A small audio captioner, trained from scratch: encoder arch tdnn, decoder norm layernorm.
Rows from block 5 of the audio encoder of a small audio captioner, named by matrix and row number. Each number is 200 + 20 x the weight over its row's rms, rounded and kept within 0 to 999. All counts start at 0.
After each channel's rows are labels from the 100 clips, of 14976, where the channel reaches its highest value: "top examples" is what is common among them. Only what is clearly more common there than usual is listed. The data: synthesized solo parts of chorales (CocoChorales). In brackets: how many of the 100, against the usual share in percent.
# conv: pointwise conv (encoder.blocks.5.conv.weight, 384x384x1), inputs 129-171

conv.240,251,178,228,224,216,205,212,206,182,225,254,221,207,212,187,212,189,205,205,217,215,235,222,218,210,176,202,212,191,215,238,197,216,205,195,209,206,208,233,209,201,202,192
top examples: tuba (73 vs 8.7); note A3 (54 vs 8.4); note F3 (51 vs 3.5); note G3 (40 vs 6.2)

conv.373,190,226,188,187,200,180,202,170,189,199,192,166,176,189,218,186,207,220,203,184,219,180,198,221,209,196,175,177,178,191,191,188,194,185,194,201,211,229,185,211,187,209,213
top examples: note D3 (63 vs 2.3); note A3 (43 vs 8.4); note G3 (41 vs 6.2); tuba (41 vs 8.7)

conv.87,223,200,192,172,205,202,159,246,239,195,190,182,197,173,195,195,188,185,211,199,199,192,207,199,227,206,246,176,206,193,194,192,190,199,205,195,187,211,193,191,189,224,206
top examples: tuba (79 vs 8.7); note A3 (48 vs 8.4); note G3 (45 vs 6.2)

conv.132,189,199,204,164,173,190,200,205,204,222,217,220,197,201,198,191,209,169,221,207,199,211,236,222,190,209,211,212,221,205,222,198,203,174,157,212,223,217,197,212,207,73,202
top examples: note D3 (71 vs 2.3); note A3 (66 vs 8.4); cello (48 vs 9.7); bassoon (46 vs 8)

conv.99,183,253,214,183,150,199,208,150,169,189,192,192,209,195,212,230,201,198,200,197,206,190,179,222,207,122,167,181,227,195,200,212,205,193,193,188,214,213,176,210,210,212,237
top examples: note G3 (27 vs 6.2); note A#3 (26 vs 10.1)

conv.271,178,184,166,219,193,213,215,169,183,212,207,205,213,179,203,253,227,186,212,214,184,198,203,240,205,184,176,177,267,203,215,192,205,194,180,182,216,204,194,216,155,194,247
top examples: note G3 (47 vs 6.2); note G5 (40 vs 6.3); tuba (35 vs 8.7); note A3 (33 vs 8.4)

conv.16,193,194,168,179,234,222,232,184,191,221,214,204,184,224,192,190,237,221,195,172,226,211,217,192,233,178,186,195,159,176,195,164,198,189,208,215,229,205,220,176,180,192,167
top examples: note A3 (66 vs 8.4); note B3 (43 vs 9.7); note C4 (40 vs 10.8); note D4 (40 vs 12.5)

conv.233,209,220,155,184,221,195,220,202,201,168,206,215,195,193,200,209,231,212,209,203,199,196,206,215,225,200,180,198,206,202,215,175,121,211,208,205,200,200,184,204,145,215,212
top examples: note F5 (43 vs 8.2); note D3 (39 vs 2.3); tuba (34 vs 8.7); note G3 (25 vs 6.2)

conv.98,182,226,188,227,255,196,219,177,216,227,205,193,205,212,187,214,218,171,190,205,212,187,210,191,243,259,142,189,192,192,210,194,217,181,217,203,218,201,197,185,181,198,178
top examples: note C#4 (54 vs 12.4); note C#5 (29 vs 9.7); note G#3 (28 vs 8); bassoon (26 vs 8)

conv.30,200,182,225,209,239,204,172,166,162,204,211,192,193,188,205,198,188,193,209,183,189,198,201,147,191,214,145,234,206,216,208,209,207,172,206,202,223,206,208,181,205,214,199
top examples: note F3 (57 vs 3.5); note G3 (55 vs 6.2); tuba (51 vs 8.7); note E3 (46 vs 2.8)

conv.374,186,182,197,205,221,185,215,199,201,179,201,211,174,194,210,208,249,192,205,216,200,194,177,207,190,181,196,246,189,199,207,183,161,207,201,177,182,191,217,228,202,202,217
top examples: note A3 (48 vs 8.4); tuba (46 vs 8.7); note F3 (44 vs 3.5); note G3 (42 vs 6.2)

conv.199,177,179,182,216,241,214,183,189,163,215,192,217,197,199,191,184,222,159,194,213,220,190,191,205,249,222,195,233,211,176,197,176,229,191,217,200,190,210,254,215,171,194,212
top examples: note A#3 (81 vs 10.1); note G#3 (35 vs 8); cello (35 vs 9.7); note C4 (33 vs 10.8)

conv.276,189,239,187,188,231,193,226,195,173,204,166,173,220,191,218,201,213,187,223,166,200,149,188,187,222,236,181,219,213,189,189,190,219,166,206,205,207,163,187,167,196,222,185
top examples: note C4 (100 vs 10.8); note A#3 (41 vs 10.1); cello (32 vs 9.7); note C#4 (31 vs 12.4)

conv.0,205,202,145,179,187,203,202,157,168,192,209,211,175,216,207,184,203,222,192,214,197,200,196,218,169,179,184,167,183,195,224,160,182,191,183,202,211,196,214,222,186,197,189
top examples: note D4 (73 vs 12.5); tuba (44 vs 8.7); note C4 (41 vs 10.8); note E4 (35 vs 8.9)

conv.31,192,213,221,234,204,215,230,166,188,185,244,186,220,175,213,195,239,201,196,190,186,213,203,211,196,198,206,201,195,222,239,238,164,204,215,204,192,226,190,193,216,189,179
top examples: note F3 (64 vs 3.5); tuba (53 vs 8.7); note A#3 (43 vs 10.1); note G#3 (35 vs 8)

conv.330,197,179,218,199,190,254,193,214,194,192,227,202,163,210,225,182,203,204,117,209,205,212,200,193,190,216,194,204,199,180,208,182,201,189,203,190,197,211,198,202,196,204,195
top examples: note A3 (53 vs 8.4); note F3 (42 vs 3.5); double bass (33 vs 1.8)

conv.190,166,193,174,228,201,193,199,171,195,195,182,189,214,184,193,242,186,214,212,196,214,186,188,205,203,187,164,155,222,214,196,183,206,210,187,232,243,199,200,203,189,187,238
top examples: note G4 (47 vs 7.5); note G3 (37 vs 6.2); tuba (30 vs 8.7); note A3 (27 vs 8.4)

conv.256,192,194,150,213,232,204,256,216,175,227,211,233,197,218,184,232,220,205,195,220,201,205,214,215,239,229,206,185,167,193,210,201,201,208,199,229,198,208,223,207,191,202,185
top examples: note C#5 (50 vs 9.7); note C#4 (47 vs 12.4); note D#5 (33 vs 9.1); note G#3 (26 vs 8)

conv.228,186,208,168,216,203,202,182,173,135,184,212,214,212,196,188,171,219,194,195,187,200,198,210,201,225,224,194,186,222,203,193,243,205,199,214,205,181,204,243,191,228,199,194
top examples: note C4 (90 vs 10.8); note A#3 (37 vs 10.1); note D4 (34 vs 12.5); tuba (33 vs 8.7)

conv.153,225,193,215,215,209,189,193,198,192,240,213,180,210,207,194,217,169,231,214,191,215,197,227,189,238,160,171,189,192,193,203,190,236,183,178,190,222,226,203,192,188,209,192
top examples: note A#3 (38 vs 10.1); note B3 (37 vs 9.7); cello (34 vs 9.7); note C4 (33 vs 10.8)

conv.333,205,159,184,198,208,203,222,196,187,231,224,219,209,215,195,205,209,220,203,203,197,200,222,216,220,181,219,180,170,202,180,212,183,195,213,198,198,209,234,188,189,166,198
top examples: note G3 (91 vs 6.2); tuba (65 vs 8.7); note A3 (41 vs 8.4); note B3 (25 vs 9.7)

conv.5,223,166,219,214,209,203,186,167,167,227,210,187,210,206,221,202,182,180,193,206,208,153,222,214,237,199,163,167,208,184,206,202,236,171,173,197,207,213,202,202,143,180,198
top examples: note B3 (65 vs 9.7); note C#4 (44 vs 12.4); note A#3 (42 vs 10.1); note A3 (32 vs 8.4)

conv.19,168,241,211,215,208,197,189,142,187,202,198,195,210,205,207,221,159,209,183,196,208,184,182,171,210,215,168,197,199,232,187,264,223,200,203,221,231,196,193,193,257,190,202
top examples: note D#4 (84 vs 11.3); note A#3 (30 vs 10.1); note C#4 (30 vs 12.4); note F4 (29 vs 9.2)

conv.198,214,187,224,185,201,210,152,181,162,189,185,161,216,183,213,177,183,182,197,202,210,160,218,178,216,202,166,202,246,200,193,205,221,192,191,185,197,195,184,197,176,200,212
top examples: note C4 (82 vs 10.8); tuba (53 vs 8.7); note A#3 (43 vs 10.1); note C#4 (43 vs 12.4)

conv.119,197,154,206,228,232,183,253,176,203,201,206,167,198,155,171,208,254,183,210,184,231,202,181,191,214,189,149,223,177,215,209,194,212,214,212,194,205,198,211,191,174,231,207
top examples: note F3 (61 vs 3.5); tuba (36 vs 8.7); note A#3 (32 vs 10.1); note F4 (30 vs 9.2)

conv.327,184,193,214,217,193,195,192,197,207,165,186,176,212,193,189,213,204,185,204,181,221,170,205,191,227,170,184,170,216,199,196,200,182,230,184,217,215,204,170,197,158,189,218
top examples: note B3 (80 vs 9.7); note C#4 (46 vs 12.4); note A#3 (33 vs 10.1); note A3 (29 vs 8.4)

conv.324,201,243,183,207,224,197,264,201,173,198,204,194,203,206,187,216,239,221,223,204,203,203,213,225,213,189,155,213,169,205,201,219,181,176,195,223,227,203,184,203,182,210,196
top examples: note D3 (30 vs 2.3); tuba (28 vs 8.7); note F5 (26 vs 8.2)

conv.105,193,200,221,207,164,207,153,172,156,189,195,160,193,210,228,175,205,196,207,204,230,169,201,210,175,189,170,177,219,202,214,164,195,193,201,204,212,228,177,246,182,210,229
top examples: note D3 (84 vs 2.3); note A3 (63 vs 8.4); tuba (50 vs 8.7); note G3 (42 vs 6.2)

conv.13,182,158,217,198,182,189,177,162,185,198,212,200,190,206,199,189,184,192,194,209,199,221,200,172,137,215,169,209,209,210,212,203,193,210,192,213,217,188,214,229,199,210,202
top examples: note F3 (100 vs 3.5); note G3 (69 vs 6.2); tuba (56 vs 8.7); bassoon (44 vs 8)

conv.337,217,216,239,207,205,180,151,180,177,198,171,198,215,227,200,179,166,196,196,211,214,155,221,181,227,224,171,182,196,194,189,235,219,193,192,209,203,164,196,201,218,198,196
top examples: note B3 (87 vs 9.7); tuba (46 vs 8.7); note C#4 (43 vs 12.4); note A#3 (38 vs 10.1)

conv.46,197,193,172,202,194,227,233,225,204,219,214,215,187,184,204,237,234,210,207,233,198,180,207,229,210,198,194,198,218,189,214,190,175,192,201,201,211,208,203,200,208,157,211
top examples: note C#5 (40 vs 9.7); note F#5 (35 vs 7.4); note D#5 (34 vs 9.1)

conv.211,201,211,208,179,213,204,199,173,235,220,171,221,179,202,203,226,225,213,182,202,182,211,207,207,214,230,199,191,207,194,192,198,183,186,211,198,198,153,185,209,233,208,219
top examples: note C#4 (90 vs 12.4); note G#3 (40 vs 8); note D4 (36 vs 12.5); bassoon (35 vs 8)

conv.123,189,241,173,208,211,195,225,182,180,215,206,183,218,177,220,240,219,189,198,188,204,170,184,224,230,207,191,200,248,189,212,195,224,169,186,195,205,182,196,189,203,203,222
top examples: note C4 (96 vs 10.8); note A#3 (51 vs 10.1); note C#4 (44 vs 12.4); tuba (33 vs 8.7)

conv.318,184,161,180,184,187,194,206,188,161,202,195,211,178,210,194,173,192,196,210,210,197,194,214,216,188,194,231,202,190,180,203,181,172,177,209,211,206,180,205,201,213,209,175
top examples: note D4 (100 vs 12.5); note E4 (48 vs 8.9); note C4 (43 vs 10.8); tuba (28 vs 8.7)

conv.43,200,173,212,181,206,235,205,205,251,184,216,193,205,186,235,208,227,194,178,193,189,227,196,187,202,206,202,209,204,201,204,206,195,170,201,179,161,204,213,168,223,208,196
top examples: tuba (83 vs 8.7); note G3 (44 vs 6.2); note F3 (39 vs 3.5); note G#3 (39 vs 8)

conv.180,187,216,162,225,210,198,215,187,192,213,190,148,185,162,218,213,197,211,207,181,209,187,193,200,187,195,194,176,190,207,192,196,241,204,200,206,236,201,204,209,205,196,201
top examples: note D#4 (51 vs 11.3); note D#5 (35 vs 9.1)

conv.112,205,200,205,169,183,215,217,234,206,192,203,176,190,204,242,186,235,207,196,196,186,201,187,186,164,168,215,198,172,205,197,176,156,167,208,193,203,213,158,200,210,124,200
top examples: note F5 (77 vs 8.2); trumpet (39 vs 8.3); note G5 (32 vs 6.3); note D#5 (31 vs 9.1)

conv.268,195,179,169,182,200,217,225,154,188,168,221,211,196,220,202,186,220,215,191,187,172,211,214,196,196,200,177,194,196,197,214,169,123,186,210,202,209,206,203,184,150,204,170
top examples: note D4 (92 vs 12.5); note C4 (49 vs 10.8); note D#4 (35 vs 11.3); note E4 (34 vs 8.9)

conv.79,205,193,170,210,199,224,219,212,190,180,231,226,207,169,197,204,171,223,185,197,198,225,213,188,204,164,219,182,220,221,208,219,204,235,199,194,228,228,215,196,188,159,215
top examples: note G3 (62 vs 6.2); note A3 (39 vs 8.4); bassoon (35 vs 8); note A#3 (33 vs 10.1)

conv.252,201,194,213,214,177,214,139,155,138,181,225,173,198,190,237,183,161,206,210,199,200,199,195,181,178,201,164,195,198,211,222,188,206,179,197,194,207,216,198,216,197,218,213
top examples: tuba (42 vs 8.7); note F#3 (35 vs 4.7); note A#3 (35 vs 10.1); note B3 (34 vs 9.7)

conv.10,209,186,140,230,194,193,240,174,178,193,192,190,215,194,183,235,193,224,201,188,203,204,182,225,178,177,181,178,236,198,192,193,186,223,206,203,220,185,206,187,169,226,222
top examples: note G3 (39 vs 6.2); note G4 (32 vs 7.5); note G5 (29 vs 6.3); tuba (28 vs 8.7)

conv.197,193,166,217,209,197,200,168,177,165,180,224,181,193,196,206,166,175,199,197,192,221,194,200,162,174,224,159,226,217,200,230,183,206,197,210,221,207,206,205,217,196,215,185
top examples: note A#3 (72 vs 10.1); tuba (65 vs 8.7); note B3 (47 vs 9.7); note G#3 (33 vs 8)

conv.59,183,182,138,225,201,201,220,167,193,203,187,188,213,196,196,241,196,192,206,205,177,196,185,222,187,183,185,158,214,205,192,200,196,210,192,220,216,197,198,209,188,200,226
top examples: note G4 (41 vs 7.5); note G3 (39 vs 6.2); tuba (32 vs 8.7); note A3 (27 vs 8.4)

conv.171,199,194,186,207,222,194,254,177,205,170,217,204,190,204,197,191,251,211,207,189,176,220,205,194,204,196,173,221,188,216,210,181,131,194,182,194,204,187,208,191,170,199,186
top examples: note F5 (44 vs 8.2); note D4 (44 vs 12.5); note C4 (29 vs 10.8); note D#5 (26 vs 9.1)

conv.321,231,192,234,213,213,206,209,204,210,229,247,210,208,212,197,228,203,215,215,218,203,228,229,203,204,176,209,219,197,216,236,199,217,194,161,205,221,201,218,213,201,178,192
top examples: note A3 (99 vs 8.4); note B3 (61 vs 9.7); note G3 (43 vs 6.2); bassoon (43 vs 8)

conv.6,219,190,221,228,214,200,216,201,173,215,263,216,186,209,179,201,220,216,195,198,209,228,197,220,199,174,194,209,185,207,252,195,208,190,194,187,212,249,228,202,199,196,193
top examples: note F3 (97 vs 3.5); tuba (85 vs 8.7); note A#3 (46 vs 10.1); note C4 (46 vs 10.8)

conv.229,210,162,205,218,202,211,212,209,202,199,206,212,182,209,157,183,177,205,197,201,217,209,188,171,177,210,209,210,183,192,217,194,194,223,241,223,156,187,200,189,198,290,187
top examples: tuba (100 vs 8.7); note A3 (81 vs 8.4); note G3 (51 vs 6.2); note D3 (48 vs 2.3)

conv.341,198,221,184,222,234,189,209,189,193,199,189,162,210,191,219,190,183,207,203,154,221,173,189,172,224,238,175,177,208,201,202,193,241,198,199,204,216,189,196,183,206,207,153
top examples: note A#3 (75 vs 10.1); note G#3 (56 vs 8); note B3 (37 vs 9.7); tuba (34 vs 8.7)

conv.314,178,190,183,226,214,203,225,211,195,201,214,199,187,180,202,201,261,180,198,215,209,204,193,216,221,184,215,233,188,210,211,200,186,207,195,182,187,199,221,204,209,202,219
top examples: tuba (56 vs 8.7); note F3 (49 vs 3.5); note A3 (48 vs 8.4); note G3 (38 vs 6.2)

conv.125,204,162,223,185,186,199,174,161,158,191,188,186,207,218,212,186,164,181,208,197,199,174,200,197,193,152,176,180,211,196,176,204,212,202,183,196,208,195,187,216,182,207,237
top examples: note B3 (67 vs 9.7); tuba (37 vs 8.7); note B4 (33 vs 9.3); note A#3 (33 vs 10.1)

conv.246,207,201,190,215,184,182,243,194,171,207,216,215,218,199,197,217,175,214,217,183,183,212,200,212,206,139,221,165,213,204,217,233,195,234,209,168,193,214,193,168,202,208,218
top examples: note G3 (74 vs 6.2); note A3 (45 vs 8.4); tuba (39 vs 8.7); note A#3 (32 vs 10.1)