config.toml
model = "audio captioner"
n_mels = 80
win_length = 400
decoder_head_dim = 64
decoder_parallel_block = false
beta2 = 0.98
lr_schedule = "cosine"
Rows from block 2 of the text decoder, named by matrix and row number. Rows with one number belong to one neuron. Each number is 128 + 24 x the weight over its row's rms, rounded and kept within 0 to 255. All counts start at 0. Numbers have three digits each. After the name is the row's rms in percent of the matrix's.
# gate: MLP gate (decoder.blocks.2.mlp.gate.weight, 848x320), inputs 240-319
# fc1: MLP up (decoder.blocks.2.mlp.fc1.weight, 848x320), inputs 240-319
# fc2: MLP down (decoder.blocks.2.mlp.fc2.weight, 320x848, transposed), outputs 240-319
gate.770 106:108133124100149155127125098133122142143098187130118166134124110126161082148114113122124101080162115133135133109146137120098143136130155112163156158123117162083170084130184138126155137112132136135135149136165124140147085148135114162152128140
fc1.770 102:105085163142161120145098090131085178166121148166116123084109113123138121155100130118130095133164161136101140146172134135116118151132150139138122169101124132101176116114171126107160122092074142137136173126122121110155081122112122144097149134
fc2.770 103:098105140163099073144109162140114154106151105165130134150140098152084166101135157142133099128134127126143146121147109137104106069150086105123119126135139106115152133188104101136137106111131164153153131128142137168125165110139138131104172113
gate.771 081:077127156122117144120111136144125091139144103120055130147090146154113162155114165144142135116186120175095089112106094047134151103138123105115137135122103126086151107148131139124105127159112127151176098131148129125087103108138130077139036156
fc1.771 070:140124087115102156116168137121164127126135139150183136109151126129123117097141089093076164133107142101136116161133166116088113140135125122085107153139142096133142173142107139148157143114141102096096138125104092130177136138133103157117160107
fc2.771 113:151127133144124152076119137150084163175123150076117116095163137108126127145115119114173116148131138107142130138156135119132099087097141135117135123170153163122116145108107126126136124163097138119123140142095127121165202113135091117152090118
gate.772 099:138132118134149148100138185197134129110137135116103157100132107125126105124112140151169136123126131119135085142139125133125130125146122132114109127134121116148111104127151154129134163107127113130102110105084151099094146125128124103115145154
fc1.772 099:138137095082162135134139138134139101101140135122133124127102120142159136112141101107135130109120132125136081114159129130151145158108152130107111161131106130118151152121207142143105149125126106151110153118181124095101111100136132123122134169
fc2.772 095:142175126119145129086136109126108123093110142092122127088161123114151120157094118131127178158134136118151130133112154109090132124112168104135161123140135163112143136151134129158092098132138140128127146132147151126156148139127106116114133131
gate.773 099:126148108140108192128141121152121100153134157142136162145094093127132082102097138157133118090159095121141131149129070133117147102130137128128138134123100119105156106124166164175139150096132159123095094165145167132137171170133143127141128132
fc1.773 104:130122130149129090129127145115136149093145103110123110121158178107120167154167124121137148186100147145126108105115166153157095128134091141122117108159181113178079126135101073089122101160124089116159140095106094118122108097115110123125112115
fc2.773 092:137139104138124117084101151141101106201112144183109104146188125149144128111176107117172158162142115139133094121150147110084108086116157132117139143126133147093135128141142141110132169132138125139163134129166120104167122130135147112137155090
gate.774 094:106123144125122138128125136147160159128119166142114126134102138164138113119143151186139116113144110102112135148102129118181140100135154123111103144108155135098136097142160141128161108141096108157130133163124093120125108105130093115124105171
fc1.774 094:123170120086166083123098136146136128152117108136119134116114085100154075185107129143084154116146128151123099120119150087123141191171136144147152114108078133121140145137124105116143106109209142103129100115077166136094146148141115156144117085
fc2.774 099:151126174094122118127097144130115128203096101096110107108151108128121139155133133083183152160091120139124080118133138184179142102075160156125131144146118125130119147085120130113122170123158112113136142127173159110128114161129150147134151090
gate.775 095:099143114148144121157127137154130118143124146118110144100120150084149115136082140151110153138150147140111084094098109083133124150154134100128097144094128115122120116094140135167124117143152117155073154162143130117138125128141076121107161176
fc1.775 092:126145134072111146130154109095111103077134115140137100158110109150070138075135071099103118124112156121128142124123108144138113135100131149130132130153138115138106139163113148157096098169086134133129117103117078148114131171102165116126177101
fc2.775 095:125134137113120102113102161169147151120090162098128145099153115187135174150113130144129152110098107093147119122132172123152132131135182121117141141097125148160128111146132076106139113131117127129139108108133111138127173106116130107149143097
gate.776 096:139141149149148115115134104109109113160107149144150100100127114123151135166100116155159133188125149141126129143130156109121103116120181154129128113102147149120114109095182156125124165096098140130122150132138127087158103162116124131127148105
fc1.776 104:158115135167133103131144092092111119146108118137146106103159133115147115147103108112136120191112171144150147141112156111106101131145162169125143101099145132134118119105165133106134146089114133130121147162146127097132108166122131136113159104
fc2.776 082:117116155165119132092091167169126170145107109106098102123133109083109133124105138113114113121148133109139144132134121106136108113121129137150100131179137126114126148132086084108118093171120128127167109135123108152113152080128103148150062128
gate.777 071:127149111149172160104136162212152129137158157107070123101132141155091136171110155205176125117166105121091160132099112104143138123128103113161097135121108127103134117136141158122125128147128136126135075137122147140121164112115092111143114160
fc1.777 060:115107155097143122146174117100117136141101142140209142124110098127154132125144154114131105147078113155163102124130100137126128173162136078099117180105133136096165155111132123145096129135140109118115146132160126134175110144121156144108150168
fc2.777 133:158121129148122131083120151170095165149120147064091134121166129109122152123125147106166134134114123136165121119151143129132117090117137125136125129154116162110134143127097126116126080187097124098149140120117112133165152097170122127176102122
gate.778 107:119126141096170126069089161132106135122139155109131168124123107112134095157097113154113100110116137159135126120133123113131125139148148113107160143133136122101187139166174139151120114114109097131135091142145107084128124108115086139143141169
fc1.778 109:105123153094117133080131118113122092157143113068100126134151164079090171131092141135149135145100149114117097110128106097152116143147090115142141085154134128143121118168126131102132113178118137178128142133133110120089113129113121136147108117
fc2.778 108:133140123094146124110109097125088127144126139111147144145143145132102137146136115137133121135103139163178129157104168099130114134112118094131124139114153147130169112150137103128142129108149122123164133131122093109097121149143101141174117114
gate.779 080:097176121145142146127098135152149137128123143128089118144103127139130125105114142172088127111138102135106100109094104096154124173159126112120113168070122105131163081094129120138149143128106105120131122169150093133109150133145135137121171178
fc1.779 076:158124102126090100148145125116121096099178115145150168140144110149161093115143130120118137120074124125122145174125137136096145082094132123093172121148120124176083133145135125145136123091128133110115108124101131130123103108105158141137115110
fc2.779 107:152125144121131122102132153119101167159127132094120144119158126131118141132128162126174128109127138140148128138158120130136125086092162129144147134143119166115119143127096113105096071157112128120149139161139123123133115086155136150176077111
gate.780 086:110135121115175174126123132173144085155143129148101149104092157095126148140075181151145154105135128167114103156118135083103109097185141107130148112140138097133128136151158117154109062127128124100122134106101158105136109145147081138126094178
fc1.780 078:135126147079129150115109107122078106127125126100133145110109174121167138167113156105106167082145158109100123132132162102119110119153136151132125124144135086117135136120168125131077093160123090077143131094123114119103108150127117116155116107
fc2.780 093:126100166128117117104138135133089152152096171088124156100138118136116131101090126090154155134086134144186130128153132106162120118119149118133112147149129162095159121111125130121130119175105119127138150132128139125169138118175091136166116113
gate.781 078:087149135145144148112155148178149124127140172125094182115108097162150119158094182154127103145131091117096118163144132089116148114152138066139116101127145105123158139126116109153140122113119124130122139128108117147133144123139117087124107181
fc1.781 068:115092156121109119121114153098108175131179092137169146103105084127133128087150123109113077129109146140157115120171152136121126107154157118137116114159091132119149135115155096135142112114126152129076123116148130114096120084108127197124116130
fc2.781 096:152096128113111129116134143145115128151140154069109161123143126140134151120108160126157111112146113105154149137150156117114122118106149103142143134143135169115147129138142112090136117152072140121122120102116127116153136095174129102175090137
gate.782 094:105144130119119105152131132121114134162095119141160141105095105082125108122060135153136132122145142114125105142121114122115088140155170139164151143125110130097105118164124134128084088108130153087099171121117108107104113135116105132121098176
fc1.782 090:128137152123111075156141123102128132162084119128137134107137110099128122092086126144124121094128148135140093117159092123102100138142159154169124136138124168087105134147113098105078081123137150086079185118130099123082106113115108163137123133
fc2.782 088:147124127127135071120136130164123107086157151098114151131159103094136139128132137150124104153133168110176112136138178154096078130138108138134116126147161163163147105152118132132131141085144119146123122169155135077144120138121113144112149099
gate.783 083:162144128125143138106115099143135114144123111108094131163102098100112132155116146131132129149153124108104118133117120130154108101158160108128106132135150155141127097174139122113118142110138155137139133135074127107104130140109141067118082117
fc1.783 082:154142157149152124123117136134135111136149119135096151123109114122116126126149130119141150163113147135117103142089134129107176113188183108130120107115160119150139130130160134159159104098150130142157133114092125095119102091108115114122118119
fc2.783 102:142106133087161100150142139122133132101115129107155161088151106141080110140125121129148135128129166196160113144135126097118113118125115117149123145119094129145147148162103166146120134149166130146132135125100079145143132143122113098124108124
gate.784 083:103125115150169128110132134189161142158109173105110116128121132161129145131091162163159131122158083140047104134139146100137150134133130148128139117114099110114147134153115113154166138134128131121122116135102122129153142102104080105140124151
fc1.784 075:118129118079116113154172100132132067074119114093123184154152143122088144130166144163159141136157104124140128053158135104160150145141148125141105133151124140096115074179133131122143130182135062127124131111140117134115063106107138167142162141
fc2.784 114:141149132140125123101125147150105153152117138079105129121186109121146141134112130132153136127139133138133111131142148115143091092124178116138131123148138150133111120129102112107133119155114114105166115115150103125140126099144119111165106111
gate.785 113:106096168122105086094151124113085170155115156086138099116157145100111135125146096110137110135139149122143147091154128149135108134133125108152119135163130145105142122157152112124114133167098121125137157152155132139150137118181124146145131128
fc1.785 111:142157082121136131165112146143174099118114103172138155139108117151131110120121168132102159128104098108133087131100129110133158136136127152118153127098129113139112143103074122120140133092170159120117097111113127131079119138091128133128114121
fc2.785 078:118132129109150122160151138150159072137160132125139136113118151144107140141163128148120152128117115107103121128107113087144138122127078128102122088144139088114132179124136123148128135156160169113126122088160136157132144194105168122165131149
gate.786 116:112149143161177170111115099158149078132093144136094157122131140091129096150102131135132144071123144124104110134132129081159107157111149136109107177137147140137110083123132140120143165099115125164124133129128139091112132153122117150123126121
fc1.786 116:141113118142138151111111143130112134112151092141152145163138146137147141142150099122123077131123101113157170119174112150122138102075098115106094131162135135139126140114139157125113146131085111141105120133147112128153158128111144119112128140
fc2.786 118:139107120087144165104181106135125105155111161144133125107091127155191122167096108177122111093123103122147148143131110114103156142094112140122131110104121107142138148116179147160141112166115094102127134085186154120173093129119123125170109172
gate.787 105:091109137130123161111149104146154135168062160171151135083131138131124083145077136132164170133128121132112145146112133114084132160136167092131139121117114107101133127141132122158163113121153083150135159076102130140144132136125125143151126120
fc1.787 105:130117109100166093126174120128131128129098167146132146113138119135138110197126129134145146081103162177097147161110170106123108107172144153132153130140122142142095132082121153177142127077120107120113138107095212105113103108091123144159121130
fc2.787 097:117113115157113157105118112108159139129081125159143130168132090095121123122109139108149096098106115170141136142146156173148095136155125136093185120145100131111128100167167105093152092094150121149159125123111167123089117120138157153067125106
gate.788 081:120169123094161141119159132146153129124125146130094134119113143138149102151125173166153176128129139159107099088098128138166186093143139108112138118115129133138127128110165136156157109123140124174131123136159128107137104127153082101114154139
fc1.788 080:127163121116158153136119117152151109127181124136076122122135110153179111109127148121115159130132121139141106115133147154117139126097134115129122126099172114165119127112108119127106159069135119134114138127130135110140144139145124113095127137
fc2.788 084:175158149122138100115131143115121140096128139110111131126151166105158169160120122135176176141124103128158138112119138129169095101110129151149120143166123135165113106130102095108095044158085146088125158122123122117143153161145119092142147095
gate.789 105:121124183188112148116118131128115165127103146099172124120134144131119137098150116118138123207105134130139145122153150171117133106135143071149111139116154150134158117128095133134161142131106120132135143142137145149191145134154147118123175140
fc1.789 110:112161084102126071184156119128164111120128119154128120155114129119102094121124137133114141089136118086116123134083124121135150157129143180135139156131101079117089165130119098169116114111163156103103115125105141161083170135094144133101097109
fc2.789 082:097100156121132129130168138105143075081135146136135138131173134115157123138167099108151128142076123133130119101162136171109143125154110087111113119131114121129131156128167162102170157118155122131092137095120149112155090193144164141133146110
gate.790 076:137123121102110153115155155142134128126171156140136178123134145161111099122114135134176151088116116124114116130109135124110183086121107114158105090096157111123127142155161150133125130123110097157117141126126121106129116127119137100155133158
fc1.790 071:171104090171115134124141121129113080096139132135147095095130131143166113134123106114116165191119148119115115129109126129102139102099138110077140096126148113166119108099169164136125148115107145157098133143062123111145158136115145094110193111
fc2.790 096:154140132166134115091112177165101142158125156088086124109148134109119158114102158140164163139128129143173110138161137118130127110106150126132147134152134110134107119105096107127122117175111128116163132107135109130152178133151108081152099120
gate.791 097:114126174142139154130123178175099166170165113137106167074151154107111096163113175144164107114130124091134113173112096153107114090126102149140129101144130129143111134137103132172114126133086125165117118144091135137135164146121141117160115114
fc1.791 104:145125130115128122114159212156115164138176129141106131121143154122092144141119134133126102109110130111146117164120114121109121114157084189112140092137159106199077137106115145137085132135103127113111120162096153137086137118098131101143138106
fc2.791 092:109144143158107114132130174137106171126159155062118146112124155159137175115096109137107085118147100103116141114133138152128105084134116164115089120116143131173108107118075099114125085114078141061123119125091107154094136137151136094131159127
gate.792 094:125157135148102143129112102144132117162160125149080152117110148106154117112142166129142179111152096072123101091129074076134161148135099111155097135119158134085108133103097116142153166139179139158123161130135107131138210168150126147137055115
fc1.792 119:141115115128149107133126168139124113097142103118159130149124097142106146156135106163116086141130108160120159168108167158141098094104152166094131123146112135178125117171156125136103112099091114090139092157100162099118099093085116099105187145
fc2.792 093:133118135154116130089121126144091148172105116102130161119178138097124145121110105072164140136129157133172124144185148116159118110105155138137154131129123164128096160085118153106108125110101132177106157118170121111129138140129139121149123112
gate.793 086:134117187168131145073095155154108147128149105116101147153141106121139131145143149130162095131126130141122160135155105116178136112092109086135132125132130148125136113160096163109131153119112146165133129129151146128131137096143157111121095130
fc1.793 083:139082137153110130098077153111100115131136089147152149158156135119152128112166118085097111138109135119153132102142115132121091128094110104120162114164156153112125130099133117076118143116106154128119161125147112144156155137152179142129146092
fc2.793 091:133133136153146123099117150154079161165113151086095104106127123114133154139102152161160161129128111096139128140144144117122127096105150129137132142137117141140142153124090092131121110172106103099156117123141115140156173077155094076143109114
gate.794 105:117169126157136158148149093207115176113159138133057173115117097153150101181148172154148118134187099109119122160126178135159164058124139106182122140097125140144172137120118112159166115113123096144108127154142124116142104099097096117160128156
fc1.794 108:149093087139085115093135149102104101106133147106149113148143164134087121088137114120146110144129156118144098102128120153120125116104089121086130097144105102119108110142163154115131175146110117151116128122142117156114117119137139129096131151
fc2.794 100:154156097135124101089141123094126140153102146135118119149131121128149125111101114151178125116096128131148133146154116135142117138104152121135159112145139181098135125134160144095137134107104147169147153138136096090150117084113122098156116133